From a checkpoint of a small contrastive image-text model.
Model: 9.17M parameters, 24-pixel images, encoder num experts 4, encoder layers 16, encoder width 128, text encoder width 256, text encoder layers 8, text encoder norm rmsnorm.
Rows from block 13 of the image encoder of a small contrastive image-text model, named by matrix and row number. Rows with one number within an expert belong to one neuron, the router's apart. Each number is 200 + 40 x the weight over its row's rms, rounded and kept within 0 to 999. All counts start at 0.
Before each expert's rows are labels from the 100 images, of 14976, where the router gives the expert most weight on average: "colour at peak" is the nearest of a few named colours to the mean colour under the peak. Only what is clearly more common there than usual is listed. The data: photos with spoken descriptions (Open Images, Localized Narratives).
# router: slot weights (encoder.blocks.13.mlp.router.weight, 4x128, trained with AdamW), inputs 0-127
# gate: expert gate (encoder.blocks.13.mlp.gate, 4x64x128), inputs 0-127
# up: expert up (encoder.blocks.13.mlp.up, 4x64x128), inputs 0-127
# down: expert down (encoder.blocks.13.mlp.down, 4x128x64, transposed), outputs 0-127

# expert 2
colour at peak: white
router.2,103,133,238,238,155,283,188,192,120,239,142,143,232,142,221,279,164,167,185,147,194,228,191,158,196,206,143,217,173,293,217,231,113,278,243,121,192,193,320,157,212,184,182,209,188,215,214,194,214,203,198,249,182,275,245,165,177,203,167,205,225,224,168,191,185,179,241,216,185,170,223,256,104,223,170,182,184,161,179,221,168,187,132,225,138,211,151,156,178,250,258,230,195,177,218,206,204,216,194,169,194,207,203,208,157,167,210,116,237,253,172,260,168,206,173,231,200,260,230,218,180,194,211,189,207,222,243,171
gate.0,181,227,300,209,169,204,174,164,207,176,133,184,188,247,190,174,223,230,167,147,262,251,162,190,175,153,224,188,155,210,172,256,222,282,156,208,168,245,237,245,245,169,190,203,209,218,109,254,170,187,277,228,235,229,162,242,222,220,202,268,237,258,189,176,234,234,137,204,211,226,180,248,120,274,140,220,197,221,199,237,235,252,94,313,246,140,177,222,203,228,174,223,166,174,186,252,208,216,164,140,187,226,238,214,226,223,207,206,178,248,231,244,197,179,234,266,212,169,183,184,195,178,163,214,213,236,154,111
up.0,206,159,200,154,188,181,134,224,254,217,163,123,225,232,192,131,187,167,226,212,187,214,246,122,199,199,259,217,230,211,191,236,249,215,188,153,156,214,221,255,167,175,92,230,200,162,144,240,216,177,214,148,252,214,237,238,217,210,239,277,223,213,160,175,129,241,246,237,203,202,138,209,169,185,100,189,145,286,181,169,201,133,144,247,267,151,209,248,247,211,153,244,167,230,196,246,225,192,234,208,197,98,271,187,207,169,214,216,255,233,188,178,172,194,220,204,288,170,161,201,189,163,237,185,203,268,194,222
down.0,196,187,245,260,199,211,193,196,240,218,279,209,194,222,190,168,207,191,178,185,226,276,256,196,207,247,244,246,175,197,245,219,238,263,202,265,117,222,217,220,191,200,149,273,300,243,189,245,295,200,229,114,269,251,135,248,225,174,240,207,186,195,163,218,187,230,180,190,248,188,193,143,183,215,191,231,202,205,165,153,199,227,225,205,173,200,139,210,272,149,150,245,201,206,274,257,169,143,182,154,251,122,234,145,213,170,176,263,241,178,222,211,153,215,242,242,136,255,213,124,240,206,204,172,232,209,262,206
gate.1,158,190,190,215,176,254,195,212,205,240,256,205,214,235,204,221,199,268,210,203,228,193,194,194,212,158,181,239,232,212,250,208,180,213,237,217,205,286,232,154,154,194,160,263,267,182,179,239,166,204,207,198,194,235,225,174,183,198,245,165,152,230,222,238,236,121,276,208,196,271,241,252,191,193,236,119,144,209,260,167,156,217,242,153,240,170,130,187,221,168,171,158,269,187,98,225,192,247,245,267,196,180,216,250,280,202,290,206,199,243,252,184,196,191,227,207,207,216,231,288,300,91,195,226,202,170,239,223
up.1,256,200,197,159,231,175,155,245,232,166,154,251,176,229,162,209,217,128,222,170,132,196,221,176,145,216,214,142,182,136,156,217,241,184,230,193,184,149,180,302,244,218,234,131,171,188,227,144,219,215,190,169,227,161,189,256,213,191,188,221,221,169,150,156,179,269,173,165,192,149,156,150,204,169,164,225,281,216,143,255,263,166,163,256,146,227,271,164,201,169,242,235,186,202,217,196,240,150,172,154,222,241,200,130,174,232,133,183,175,203,205,189,174,239,161,171,251,206,131,113,105,271,194,190,139,209,243,219
down.1,201,231,223,190,190,167,133,166,184,175,245,212,155,167,155,143,294,214,175,213,152,195,144,177,127,234,209,219,206,246,195,140,195,194,181,188,193,206,258,220,187,276,189,231,239,191,157,159,135,244,221,161,182,229,212,208,227,169,217,179,228,158,227,217,243,228,217,118,170,156,224,161,207,174,230,255,204,188,263,195,178,197,248,108,264,179,202,177,168,201,204,165,148,130,212,172,150,212,227,177,122,257,255,204,251,251,218,183,236,275,176,111,183,246,206,195,247,195,173,159,204,190,319,293,243,136,192,212
gate.2,216,198,172,248,170,194,226,129,167,230,184,337,218,257,218,143,219,215,175,193,289,269,243,241,149,216,194,202,139,272,203,234,201,217,244,206,196,155,154,211,245,242,168,176,182,246,233,252,168,175,111,115,181,204,109,194,184,223,173,197,151,163,131,230,249,220,210,228,229,208,205,228,155,138,213,186,226,260,191,232,194,127,206,207,208,264,246,171,162,131,188,205,141,284,195,172,169,191,256,196,191,240,146,191,169,202,207,211,161,152,200,148,236,223,232,251,238,233,168,234,187,201,204,215,186,245,170,134
up.2,169,175,202,126,159,194,229,127,209,229,250,213,248,139,209,204,224,209,286,166,206,217,207,211,296,251,233,191,247,207,157,189,140,176,161,198,156,194,163,251,224,210,231,247,183,130,230,220,128,238,166,231,153,206,241,165,202,151,193,258,203,189,247,192,219,225,179,184,229,198,255,183,200,182,248,245,170,109,237,194,232,206,191,231,122,216,215,264,168,237,193,233,197,195,238,235,180,183,193,194,181,203,306,170,218,265,284,183,219,178,210,237,195,189,193,264,231,172,177,79,269,127,207,242,222,251,270,185
down.2,219,165,265,190,235,168,254,136,240,243,191,209,270,181,223,220,204,274,243,239,185,151,199,240,211,157,155,178,134,174,211,162,143,216,209,130,135,210,242,212,235,179,216,182,166,179,276,139,219,216,307,164,166,182,192,158,225,156,198,256,240,237,167,174,212,177,182,188,142,128,198,164,262,205,257,209,199,154,180,176,192,190,227,188,251,123,230,215,180,251,267,189,219,240,254,193,257,170,246,197,246,187,189,279,193,174,192,189,183,179,175,240,199,191,321,130,158,159,195,257,246,179,228,237,157,247,223,162
gate.3,224,121,150,251,203,199,208,154,195,254,209,258,171,283,150,222,181,210,187,224,206,248,184,195,213,225,231,268,179,193,240,195,198,230,193,180,207,143,217,253,237,230,130,247,141,240,177,224,162,192,174,166,228,216,227,161,194,168,219,208,220,133,189,156,224,256,219,150,173,214,193,191,121,211,132,185,157,248,212,180,218,153,138,164,269,230,229,194,211,168,192,256,125,128,169,162,194,208,273,200,214,151,201,151,158,129,185,106,216,191,199,269,269,322,197,213,223,195,176,154,226,256,267,198,193,216,264,225
up.3,158,133,207,228,194,238,249,142,144,274,243,232,264,189,237,221,198,250,194,173,248,212,225,199,183,193,223,224,143,181,179,137,201,173,180,145,189,204,162,207,195,247,198,230,235,229,166,199,190,220,157,251,84,159,216,213,211,191,209,239,230,195,221,128,200,249,187,183,168,184,157,148,129,210,127,159,180,234,184,188,266,125,210,187,256,238,263,168,168,221,199,269,176,210,205,230,146,149,232,185,232,152,248,201,167,175,216,188,211,244,161,281,249,305,164,201,177,166,152,176,172,262,296,219,200,208,277,239
down.3,182,207,182,216,224,161,259,194,259,175,167,202,224,226,144,242,183,214,222,232,159,187,199,132,206,177,210,144,153,150,239,244,279,167,232,219,136,203,263,216,195,234,209,216,167,196,234,220,310,158,170,228,232,171,224,226,123,226,143,226,240,175,185,183,183,180,130,203,162,226,230,189,266,205,73,179,212,243,200,128,228,224,231,194,176,237,203,220,315,94,191,231,211,173,224,229,212,205,168,251,215,213,239,189,214,234,211,238,229,207,207,231,207,188,294,209,196,141,168,250,207,256,213,188,222,261,166,109
gate.4,102,135,177,136,206,142,203,231,153,188,151,141,163,225,140,203,173,142,235,158,180,179,240,143,197,206,199,201,210,200,174,216,199,192,220,235,160,132,197,196,175,192,235,170,285,230,222,151,230,199,156,228,257,147,202,186,208,154,151,275,206,252,187,179,242,150,230,207,181,159,234,189,249,153,188,184,236,161,235,189,264,260,227,215,243,246,225,208,258,278,216,218,241,162,254,246,193,198,199,179,144,155,232,138,193,182,172,183,181,183,225,231,234,134,94,246,148,102,177,228,178,231,260,144,215,166,207,261
up.4,210,111,158,241,169,154,194,252,221,230,200,202,139,296,187,189,207,102,169,148,200,177,198,135,223,229,191,185,225,266,214,252,251,170,239,209,114,131,171,187,193,165,150,239,174,279,284,156,225,196,131,176,240,175,218,223,235,133,184,232,219,199,133,209,194,175,188,200,189,216,183,265,292,166,241,177,243,194,249,201,247,162,162,170,228,158,220,199,216,261,214,202,218,174,260,145,202,244,157,212,216,174,201,138,241,135,118,238,183,188,170,225,180,230,161,238,190,132,194,230,208,191,273,175,193,196,215,234
down.4,148,178,163,226,217,237,232,263,154,173,135,195,210,184,176,208,271,151,150,182,202,166,228,167,194,149,170,155,222,206,225,198,231,231,232,128,144,208,206,238,186,230,192,124,182,216,182,181,218,126,135,265,172,230,228,255,238,168,234,238,238,189,224,171,211,279,179,190,218,221,241,261,271,92,192,217,195,171,151,143,219,255,197,196,312,218,225,177,230,206,163,170,242,201,136,295,162,220,176,204,221,192,210,271,206,235,187,208,188,99,211,206,198,198,172,167,174,197,309,200,194,199,258,184,269,176,193,198

# expert 3
colour at peak: grey
router.3,161,160,163,163,163,148,237,171,153,193,210,182,145,224,197,200,185,235,225,248,174,169,159,187,183,186,178,237,186,175,162,206,137,216,207,189,181,238,227,272,181,205,179,189,227,246,109,200,141,214,170,245,223,214,144,265,258,248,198,185,206,150,151,169,203,189,171,143,233,132,164,218,260,225,238,114,200,230,162,181,275,155,188,208,241,165,196,235,154,283,144,259,206,170,216,262,244,148,279,229,289,165,230,214,220,258,210,207,247,230,128,218,179,214,219,208,283,209,259,177,175,115,236,207,191,188,166,128
gate.0,198,184,198,221,218,198,217,163,152,188,131,306,165,215,141,146,165,149,254,177,88,199,163,171,226,221,245,165,211,157,196,263,171,149,191,158,182,264,222,244,234,191,182,207,152,243,172,262,266,228,152,118,150,199,264,209,158,127,259,175,210,222,245,239,219,118,210,148,178,185,206,131,237,183,241,162,185,192,220,243,144,241,204,230,210,230,236,205,231,264,196,193,254,204,204,174,172,176,187,173,229,219,233,217,175,167,265,280,210,182,135,197,227,254,209,231,241,219,195,179,207,169,248,210,186,214,312,199
up.0,211,205,202,148,244,174,196,282,273,176,253,129,236,166,252,237,244,247,136,168,293,168,251,195,172,190,162,231,189,223,193,169,221,247,174,221,243,166,196,136,143,194,253,150,192,179,262,215,121,222,242,278,236,231,182,178,215,247,162,213,186,193,192,75,234,219,175,270,239,215,233,230,173,220,172,203,262,244,189,176,249,195,197,207,220,214,160,201,136,143,240,208,157,183,247,215,207,223,181,175,165,193,135,184,266,223,133,161,178,194,236,190,168,224,197,216,177,199,216,209,143,264,188,147,218,107,136,223
down.0,221,180,182,198,189,172,174,246,144,257,264,232,262,179,215,195,176,243,194,252,177,241,200,182,303,187,299,225,175,229,192,262,215,224,237,233,203,192,168,144,215,206,176,205,190,190,213,194,203,246,210,193,182,237,186,159,173,144,211,132,207,207,165,237,239,229,176,209,174,304,187,164,184,185,203,227,228,202,298,226,228,214,233,200,190,181,171,165,133,279,265,229,259,198,201,235,181,240,156,138,157,152,274,234,258,129,207,179,224,127,181,219,162,208,213,275,268,179,261,172,152,183,231,137,174,227,241,293
gate.1,182,163,200,182,209,170,193,179,213,177,198,157,143,204,249,188,162,153,197,215,167,106,175,177,204,202,211,296,156,230,214,195,208,218,184,237,182,184,261,154,176,185,195,230,173,172,236,254,163,229,189,127,196,258,208,252,170,206,234,214,197,200,179,228,96,212,157,138,190,322,164,241,146,266,208,149,245,161,231,301,217,232,203,261,228,214,142,200,195,312,235,221,253,223,171,231,143,190,215,140,207,245,242,200,227,238,281,239,174,274,254,204,190,189,205,146,220,177,210,229,241,150,220,162,195,211,190,254
up.1,203,203,171,251,211,227,241,199,190,241,193,222,241,200,154,212,268,227,169,187,253,252,239,234,183,194,223,90,281,210,187,196,200,168,199,192,231,185,193,241,244,207,225,167,230,228,191,139,259,150,159,262,171,159,224,168,214,188,145,165,194,192,182,176,314,181,228,269,235,147,216,108,240,156,156,249,178,279,168,98,167,161,188,209,207,178,255,162,221,107,193,231,190,210,226,144,250,219,134,245,209,150,196,208,160,161,141,162,252,100,153,210,211,203,239,185,170,233,183,187,132,218,202,205,185,198,202,192
down.1,245,188,247,135,242,202,185,223,222,243,229,109,189,217,197,275,223,228,272,179,225,199,187,301,237,132,170,190,206,228,245,200,210,268,260,170,204,233,200,244,240,223,121,228,120,220,152,200,189,151,166,253,181,254,137,171,181,225,245,131,212,180,258,232,170,147,199,170,209,238,140,205,248,167,215,183,232,273,263,179,225,190,211,201,193,205,161,169,313,207,185,218,135,186,161,180,204,245,284,161,286,236,254,230,234,215,176,214,157,240,172,265,194,222,228,196,247,206,236,215,238,208,206,183,178,176,177,224
gate.2,283,182,222,204,251,258,115,153,185,230,232,188,174,152,229,125,197,123,214,230,256,175,156,157,154,270,287,175,211,186,153,204,154,141,251,223,214,246,173,229,247,190,254,210,171,243,180,207,251,223,212,162,228,165,180,158,231,150,243,236,261,201,145,299,193,216,162,197,259,189,175,238,118,250,190,260,159,190,220,180,210,191,200,155,201,212,142,224,206,161,199,153,228,216,181,146,241,262,174,249,149,175,170,229,137,164,178,162,218,221,226,254,142,176,111,225,158,189,219,150,205,151,225,208,226,169,190,190
up.2,224,238,187,212,213,228,171,182,203,209,235,322,182,191,206,169,178,173,207,184,214,167,174,169,225,224,278,237,238,158,201,206,94,187,239,192,162,202,140,245,251,148,294,243,223,185,195,125,191,167,164,134,241,187,225,166,232,171,245,191,222,224,154,209,166,182,146,160,239,170,187,176,200,262,289,218,181,179,238,210,209,229,207,123,210,249,142,197,185,168,184,198,186,140,217,190,270,231,187,262,170,187,114,234,150,190,167,186,189,287,273,239,187,123,193,159,125,187,199,134,221,220,244,170,171,197,254,229
down.2,113,294,223,196,184,201,260,182,240,175,165,195,225,213,179,205,221,236,200,167,168,195,207,182,169,217,186,147,247,187,186,181,306,204,194,174,157,171,141,161,133,176,140,193,255,174,176,193,240,139,175,255,153,222,157,220,185,190,189,162,188,206,170,210,223,220,153,219,208,95,144,269,176,221,210,187,158,180,211,134,200,107,144,238,202,288,291,209,218,222,166,245,184,200,155,203,243,154,220,113,184,239,238,169,249,241,170,216,256,136,181,260,227,201,239,233,237,176,179,222,183,218,236,218,189,232,288,244
gate.3,211,189,152,217,242,191,138,109,192,208,227,298,124,181,199,163,149,178,280,222,195,199,167,235,221,204,190,213,211,135,202,140,171,145,226,181,163,141,248,209,175,180,224,216,133,214,183,276,209,191,147,225,152,256,250,169,185,217,247,181,190,174,171,148,214,256,231,157,200,127,225,179,140,225,112,168,308,145,181,161,170,167,210,266,184,222,278,230,178,278,204,243,235,209,147,185,183,216,156,202,160,140,171,181,194,197,166,196,178,227,235,179,180,243,203,241,208,193,247,235,277,188,164,243,209,160,138,210
up.3,187,259,252,200,229,156,314,153,183,248,175,187,234,215,184,280,188,267,182,219,177,223,226,223,187,182,168,268,258,193,193,244,217,164,150,111,272,214,225,279,212,186,182,266,193,261,233,123,183,218,278,178,198,198,219,97,213,213,95,235,251,183,157,229,181,163,187,213,261,196,192,167,193,222,233,182,130,235,232,135,221,228,199,206,187,189,209,169,195,194,166,235,132,175,217,216,162,165,209,197,206,238,175,187,266,225,197,209,203,276,172,244,272,199,141,182,223,201,262,146,171,157,178,230,187,255,216,195
down.3,207,236,251,206,171,210,216,167,193,156,210,217,194,211,275,175,204,152,230,243,148,198,127,151,199,108,177,246,227,182,184,234,218,178,168,90,173,234,245,147,177,170,247,235,196,250,201,207,109,195,136,168,163,196,236,228,253,174,204,199,206,224,191,188,207,151,206,206,267,207,243,152,138,218,262,238,150,134,176,230,237,233,211,220,174,218,162,283,200,217,209,193,179,195,220,154,284,175,184,258,171,219,251,200,220,252,127,253,181,161,221,117,249,232,207,158,154,158,196,163,140,140,289,243,223,155,214,177
gate.4,238,214,251,209,169,166,172,149,142,210,160,180,148,229,199,212,156,198,212,191,160,243,215,263,169,219,149,236,200,166,185,181,253,169,221,234,219,153,228,218,226,176,128,229,234,240,236,130,219,218,162,171,266,151,163,218,229,199,286,242,175,194,170,170,144,230,197,183,213,215,213,143,224,266,186,205,221,259,133,180,157,179,162,207,151,247,201,250,274,287,227,137,176,86,167,249,193,208,186,151,198,107,218,199,239,180,223,159,214,178,205,271,248,199,201,167,161,231,264,131,157,195,198,150,174,138,282,211
up.4,193,183,185,135,228,257,236,196,209,222,200,252,193,208,164,215,100,208,195,219,199,236,181,167,206,172,220,209,226,175,153,199,183,203,221,219,137,212,163,195,208,160,251,150,184,167,205,273,253,120,186,176,151,198,249,114,226,181,102,198,280,252,217,221,219,227,214,220,214,241,173,278,193,163,176,180,175,126,234,159,171,289,263,171,237,165,162,172,135,150,231,252,142,231,246,180,197,169,245,258,123,268,201,246,246,202,182,202,149,186,166,163,125,212,173,256,278,169,161,232,219,239,205,173,191,162,194,162
down.4,261,238,218,169,187,241,96,217,179,246,114,121,204,203,180,175,218,195,226,171,204,220,149,192,149,119,161,195,249,188,187,228,157,193,207,223,149,219,114,186,142,222,249,131,122,219,179,175,180,232,170,184,203,245,220,172,192,112,235,181,157,186,161,217,151,152,198,213,90,210,201,197,189,204,152,239,203,149,207,231,173,185,200,179,222,289,191,234,216,208,238,211,167,199,197,217,201,200,164,179,255,278,186,139,175,170,317,199,218,206,275,276,181,244,264,227,226,189,200,168,147,207,246,176,243,201,168,190

# expert 1
colour at peak: brown
router.1,195,184,181,284,217,209,132,256,114,271,217,176,214,220,146,253,122,182,213,204,207,171,232,203,153,134,181,244,243,233,205,214,179,236,221,208,206,185,211,165,216,180,222,161,226,185,144,193,237,230,219,179,189,224,227,199,144,152,249,189,226,184,169,182,176,255,234,218,211,188,269,267,195,163,235,173,186,157,171,223,150,151,108,186,166,214,175,220,214,152,200,236,183,246,178,234,266,176,217,231,173,136,192,186,212,197,203,105,173,133,200,198,222,190,239,247,70,253,118,273,179,279,219,200,229,198,113,236
gate.0,216,212,142,183,257,226,187,189,199,146,203,149,265,210,188,277,154,174,188,142,189,211,190,266,171,182,200,126,201,244,161,155,244,206,222,149,174,168,312,233,196,185,270,191,96,267,206,204,188,211,197,200,151,275,139,197,228,208,171,158,168,196,207,221,202,189,211,195,249,177,229,249,151,240,219,168,282,183,171,266,161,193,273,189,185,227,192,207,245,188,220,192,230,164,184,146,108,282,169,193,134,167,148,209,187,128,188,173,224,280,133,149,120,231,198,204,253,187,197,192,184,202,181,161,191,239,214,219
up.0,267,241,242,240,204,213,182,207,183,249,224,235,122,186,150,119,265,268,206,219,226,145,220,191,199,198,212,247,203,161,201,253,175,254,186,175,243,215,120,209,145,191,170,222,279,137,199,156,216,186,222,176,253,145,232,160,179,133,235,218,188,201,197,150,212,195,174,190,121,217,181,142,157,173,214,249,124,286,177,210,240,211,149,180,236,139,220,240,180,173,224,232,115,241,172,276,248,132,186,253,226,261,232,174,227,262,211,236,202,159,236,205,252,181,197,194,174,246,208,186,240,190,172,237,288,208,153,170
down.0,184,136,190,198,250,202,189,191,294,210,190,209,192,209,212,183,206,207,134,234,136,220,209,224,242,170,111,140,232,191,241,207,206,175,159,233,241,245,224,119,208,133,198,203,256,224,142,189,194,185,252,183,170,292,249,217,190,193,209,258,185,297,221,96,245,227,192,182,187,229,170,228,208,173,157,235,246,216,261,161,258,231,128,164,248,181,228,192,156,160,135,222,219,240,258,205,182,261,250,161,205,233,168,195,148,243,208,244,203,256,178,185,276,133,245,175,178,179,178,205,188,218,243,144,248,224,126,197
gate.1,184,228,257,45,223,135,226,237,236,193,163,219,212,233,132,97,196,251,179,198,260,151,234,137,156,201,231,149,234,226,274,233,191,202,190,228,227,220,180,149,156,160,148,189,153,170,211,190,254,199,218,157,257,189,185,226,221,258,222,187,157,208,223,183,167,246,187,168,235,177,196,116,177,170,158,242,203,250,131,170,235,172,126,186,181,264,182,251,189,238,244,225,205,180,144,279,114,194,130,189,189,215,230,269,233,208,195,178,204,207,215,229,151,237,191,239,184,173,188,153,184,181,210,179,204,180,185,139
up.1,182,125,179,130,188,178,225,213,218,185,163,152,184,201,195,184,232,159,167,170,98,244,252,197,226,172,164,138,227,167,223,252,241,221,206,133,155,159,179,153,257,155,263,211,194,268,146,179,223,228,205,213,217,288,184,215,166,191,172,254,261,207,301,210,185,155,198,193,236,250,193,245,209,187,264,205,150,234,219,157,202,145,172,188,163,196,179,98,270,221,181,285,185,273,179,189,194,233,154,236,243,201,154,230,208,216,196,178,217,187,231,239,144,205,281,176,209,197,202,190,168,199,170,210,273,159,184,301
down.1,186,243,219,168,142,165,181,219,124,121,226,227,187,241,189,183,217,232,271,183,178,238,218,260,119,201,181,117,269,192,146,205,215,205,139,207,168,256,186,164,186,187,240,128,197,166,184,267,209,172,250,207,218,229,248,226,175,219,220,228,193,204,266,233,161,236,200,190,218,135,177,251,226,244,246,197,220,293,176,159,222,138,207,212,256,228,164,264,254,196,262,255,228,230,260,263,212,187,271,186,116,276,139,173,152,155,201,196,116,194,196,238,187,166,215,137,220,148,247,201,193,196,157,202,207,206,205,183
gate.2,215,173,198,218,254,173,248,204,164,221,242,227,181,186,183,201,196,263,232,255,167,152,218,179,185,239,181,307,257,193,154,273,174,264,235,209,225,155,227,132,188,224,162,213,280,221,205,230,190,182,250,176,237,190,210,178,145,245,210,214,264,185,203,192,292,176,173,171,200,173,158,207,217,319,175,175,170,184,197,273,218,148,209,221,206,183,188,136,249,138,244,233,253,178,179,181,184,176,221,150,207,204,228,223,123,275,240,188,143,110,254,120,173,198,171,207,236,230,183,230,262,140,256,194,207,252,242,177
up.2,162,196,187,223,157,200,161,240,242,205,188,151,280,267,208,136,215,156,137,201,207,192,225,222,230,195,242,108,107,236,254,178,208,194,170,167,190,249,136,212,167,183,222,180,146,225,144,150,241,211,178,274,191,202,243,202,244,137,189,119,183,231,190,196,155,185,155,254,211,220,248,177,170,200,228,205,274,249,128,206,178,251,174,138,187,117,222,253,170,297,193,124,190,165,208,247,204,200,204,217,161,159,171,123,283,188,176,210,163,243,164,180,204,236,159,210,130,196,187,184,160,172,213,187,205,151,233,245
down.2,228,178,195,186,217,192,249,113,257,134,161,216,218,185,306,272,204,243,261,257,175,194,227,304,232,268,270,185,253,207,253,237,164,212,155,186,153,204,157,253,200,212,230,242,192,163,162,170,160,177,179,180,186,144,173,222,213,196,203,256,200,166,207,226,216,136,181,160,184,147,228,224,199,161,123,236,209,202,197,271,256,303,87,114,225,219,190,197,213,193,156,199,225,206,223,204,172,211,213,207,249,236,258,206,188,205,239,219,266,158,219,185,181,196,220,194,155,207,190,159,229,219,220,219,117,243,171,240
gate.3,143,224,184,230,228,168,238,159,185,176,171,206,158,208,225,200,235,203,189,186,151,262,233,247,109,172,233,215,203,147,192,277,110,196,196,178,222,229,171,117,211,191,236,212,189,241,182,249,130,250,175,213,193,198,194,155,133,186,196,206,228,160,150,240,180,189,199,256,164,217,230,208,253,226,203,199,264,186,221,176,197,250,188,121,224,222,215,168,208,107,195,230,229,228,289,222,132,202,189,327,196,138,207,222,272,190,230,142,243,278,208,162,224,204,145,189,169,184,215,97,271,170,178,229,169,188,226,200
up.3,237,150,239,146,204,198,207,148,178,216,195,150,219,219,191,246,164,202,261,228,239,152,156,130,257,290,144,220,222,221,242,121,207,164,183,235,226,307,217,221,220,227,234,225,228,203,223,184,172,133,214,195,204,197,212,220,240,224,139,200,207,236,216,168,278,188,212,157,218,192,223,173,154,137,249,206,124,261,182,203,203,204,220,243,228,205,136,249,227,265,212,195,138,237,115,181,266,178,198,125,155,229,227,134,174,184,144,197,143,156,173,185,129,193,294,173,241,215,240,259,167,157,204,173,230,196,171,161
down.3,228,257,223,206,141,122,269,258,187,240,132,128,182,193,160,165,194,156,219,154,133,245,130,161,203,217,163,249,204,155,210,220,171,211,176,271,167,299,202,225,193,240,174,171,243,174,121,168,201,266,218,228,215,221,195,134,144,183,258,278,211,120,184,151,175,252,217,193,143,173,250,200,169,176,204,241,251,184,205,175,186,246,165,134,255,229,252,232,213,209,169,155,112,180,244,243,129,206,202,239,163,230,173,192,149,162,133,238,195,196,188,148,191,211,221,235,195,215,244,227,180,172,203,186,191,213,210,140
gate.4,203,245,205,198,232,229,220,224,169,210,115,152,145,157,244,142,178,150,134,196,209,189,167,245,169,166,130,162,260,168,132,207,255,159,171,178,248,157,215,158,230,249,191,153,214,189,170,269,220,192,191,160,220,238,258,285,222,195,179,208,166,226,237,292,205,200,203,247,207,196,153,185,181,159,156,190,241,229,184,166,93,222,155,181,155,225,240,216,227,194,180,190,225,286,208,164,113,160,142,246,187,184,259,245,189,270,170,139,209,252,199,211,143,153,169,141,197,163,204,144,180,205,156,173,224,279,190,202
up.4,216,236,156,206,149,244,166,147,182,117,181,215,232,184,149,169,217,270,295,230,235,204,206,192,232,165,234,188,237,242,173,263,178,210,211,170,210,163,160,264,197,212,186,186,214,255,219,158,175,153,185,194,147,181,167,198,160,209,258,201,230,144,199,227,223,180,222,150,173,195,294,219,166,261,241,202,169,193,174,168,197,177,202,261,193,82,225,176,144,196,171,100,196,190,183,247,191,286,244,198,257,247,166,192,176,236,194,285,152,142,188,222,172,192,215,199,202,262,150,276,151,151,180,292,187,156,231,191
down.4,192,212,236,192,222,257,234,287,172,195,190,197,145,175,165,198,152,161,170,189,172,114,174,240,225,195,104,139,219,212,180,167,262,224,136,153,198,178,245,166,136,230,167,203,138,252,226,124,162,150,201,217,176,247,261,161,252,164,276,223,231,196,225,211,178,230,178,189,175,177,234,165,202,231,253,202,158,208,175,242,155,250,240,182,235,142,276,246,201,218,181,158,239,133,265,236,226,211,120,277,184,185,269,193,173,187,192,200,156,121,173,220,216,178,198,264,230,198,286,164,153,186,206,177,231,178,186,242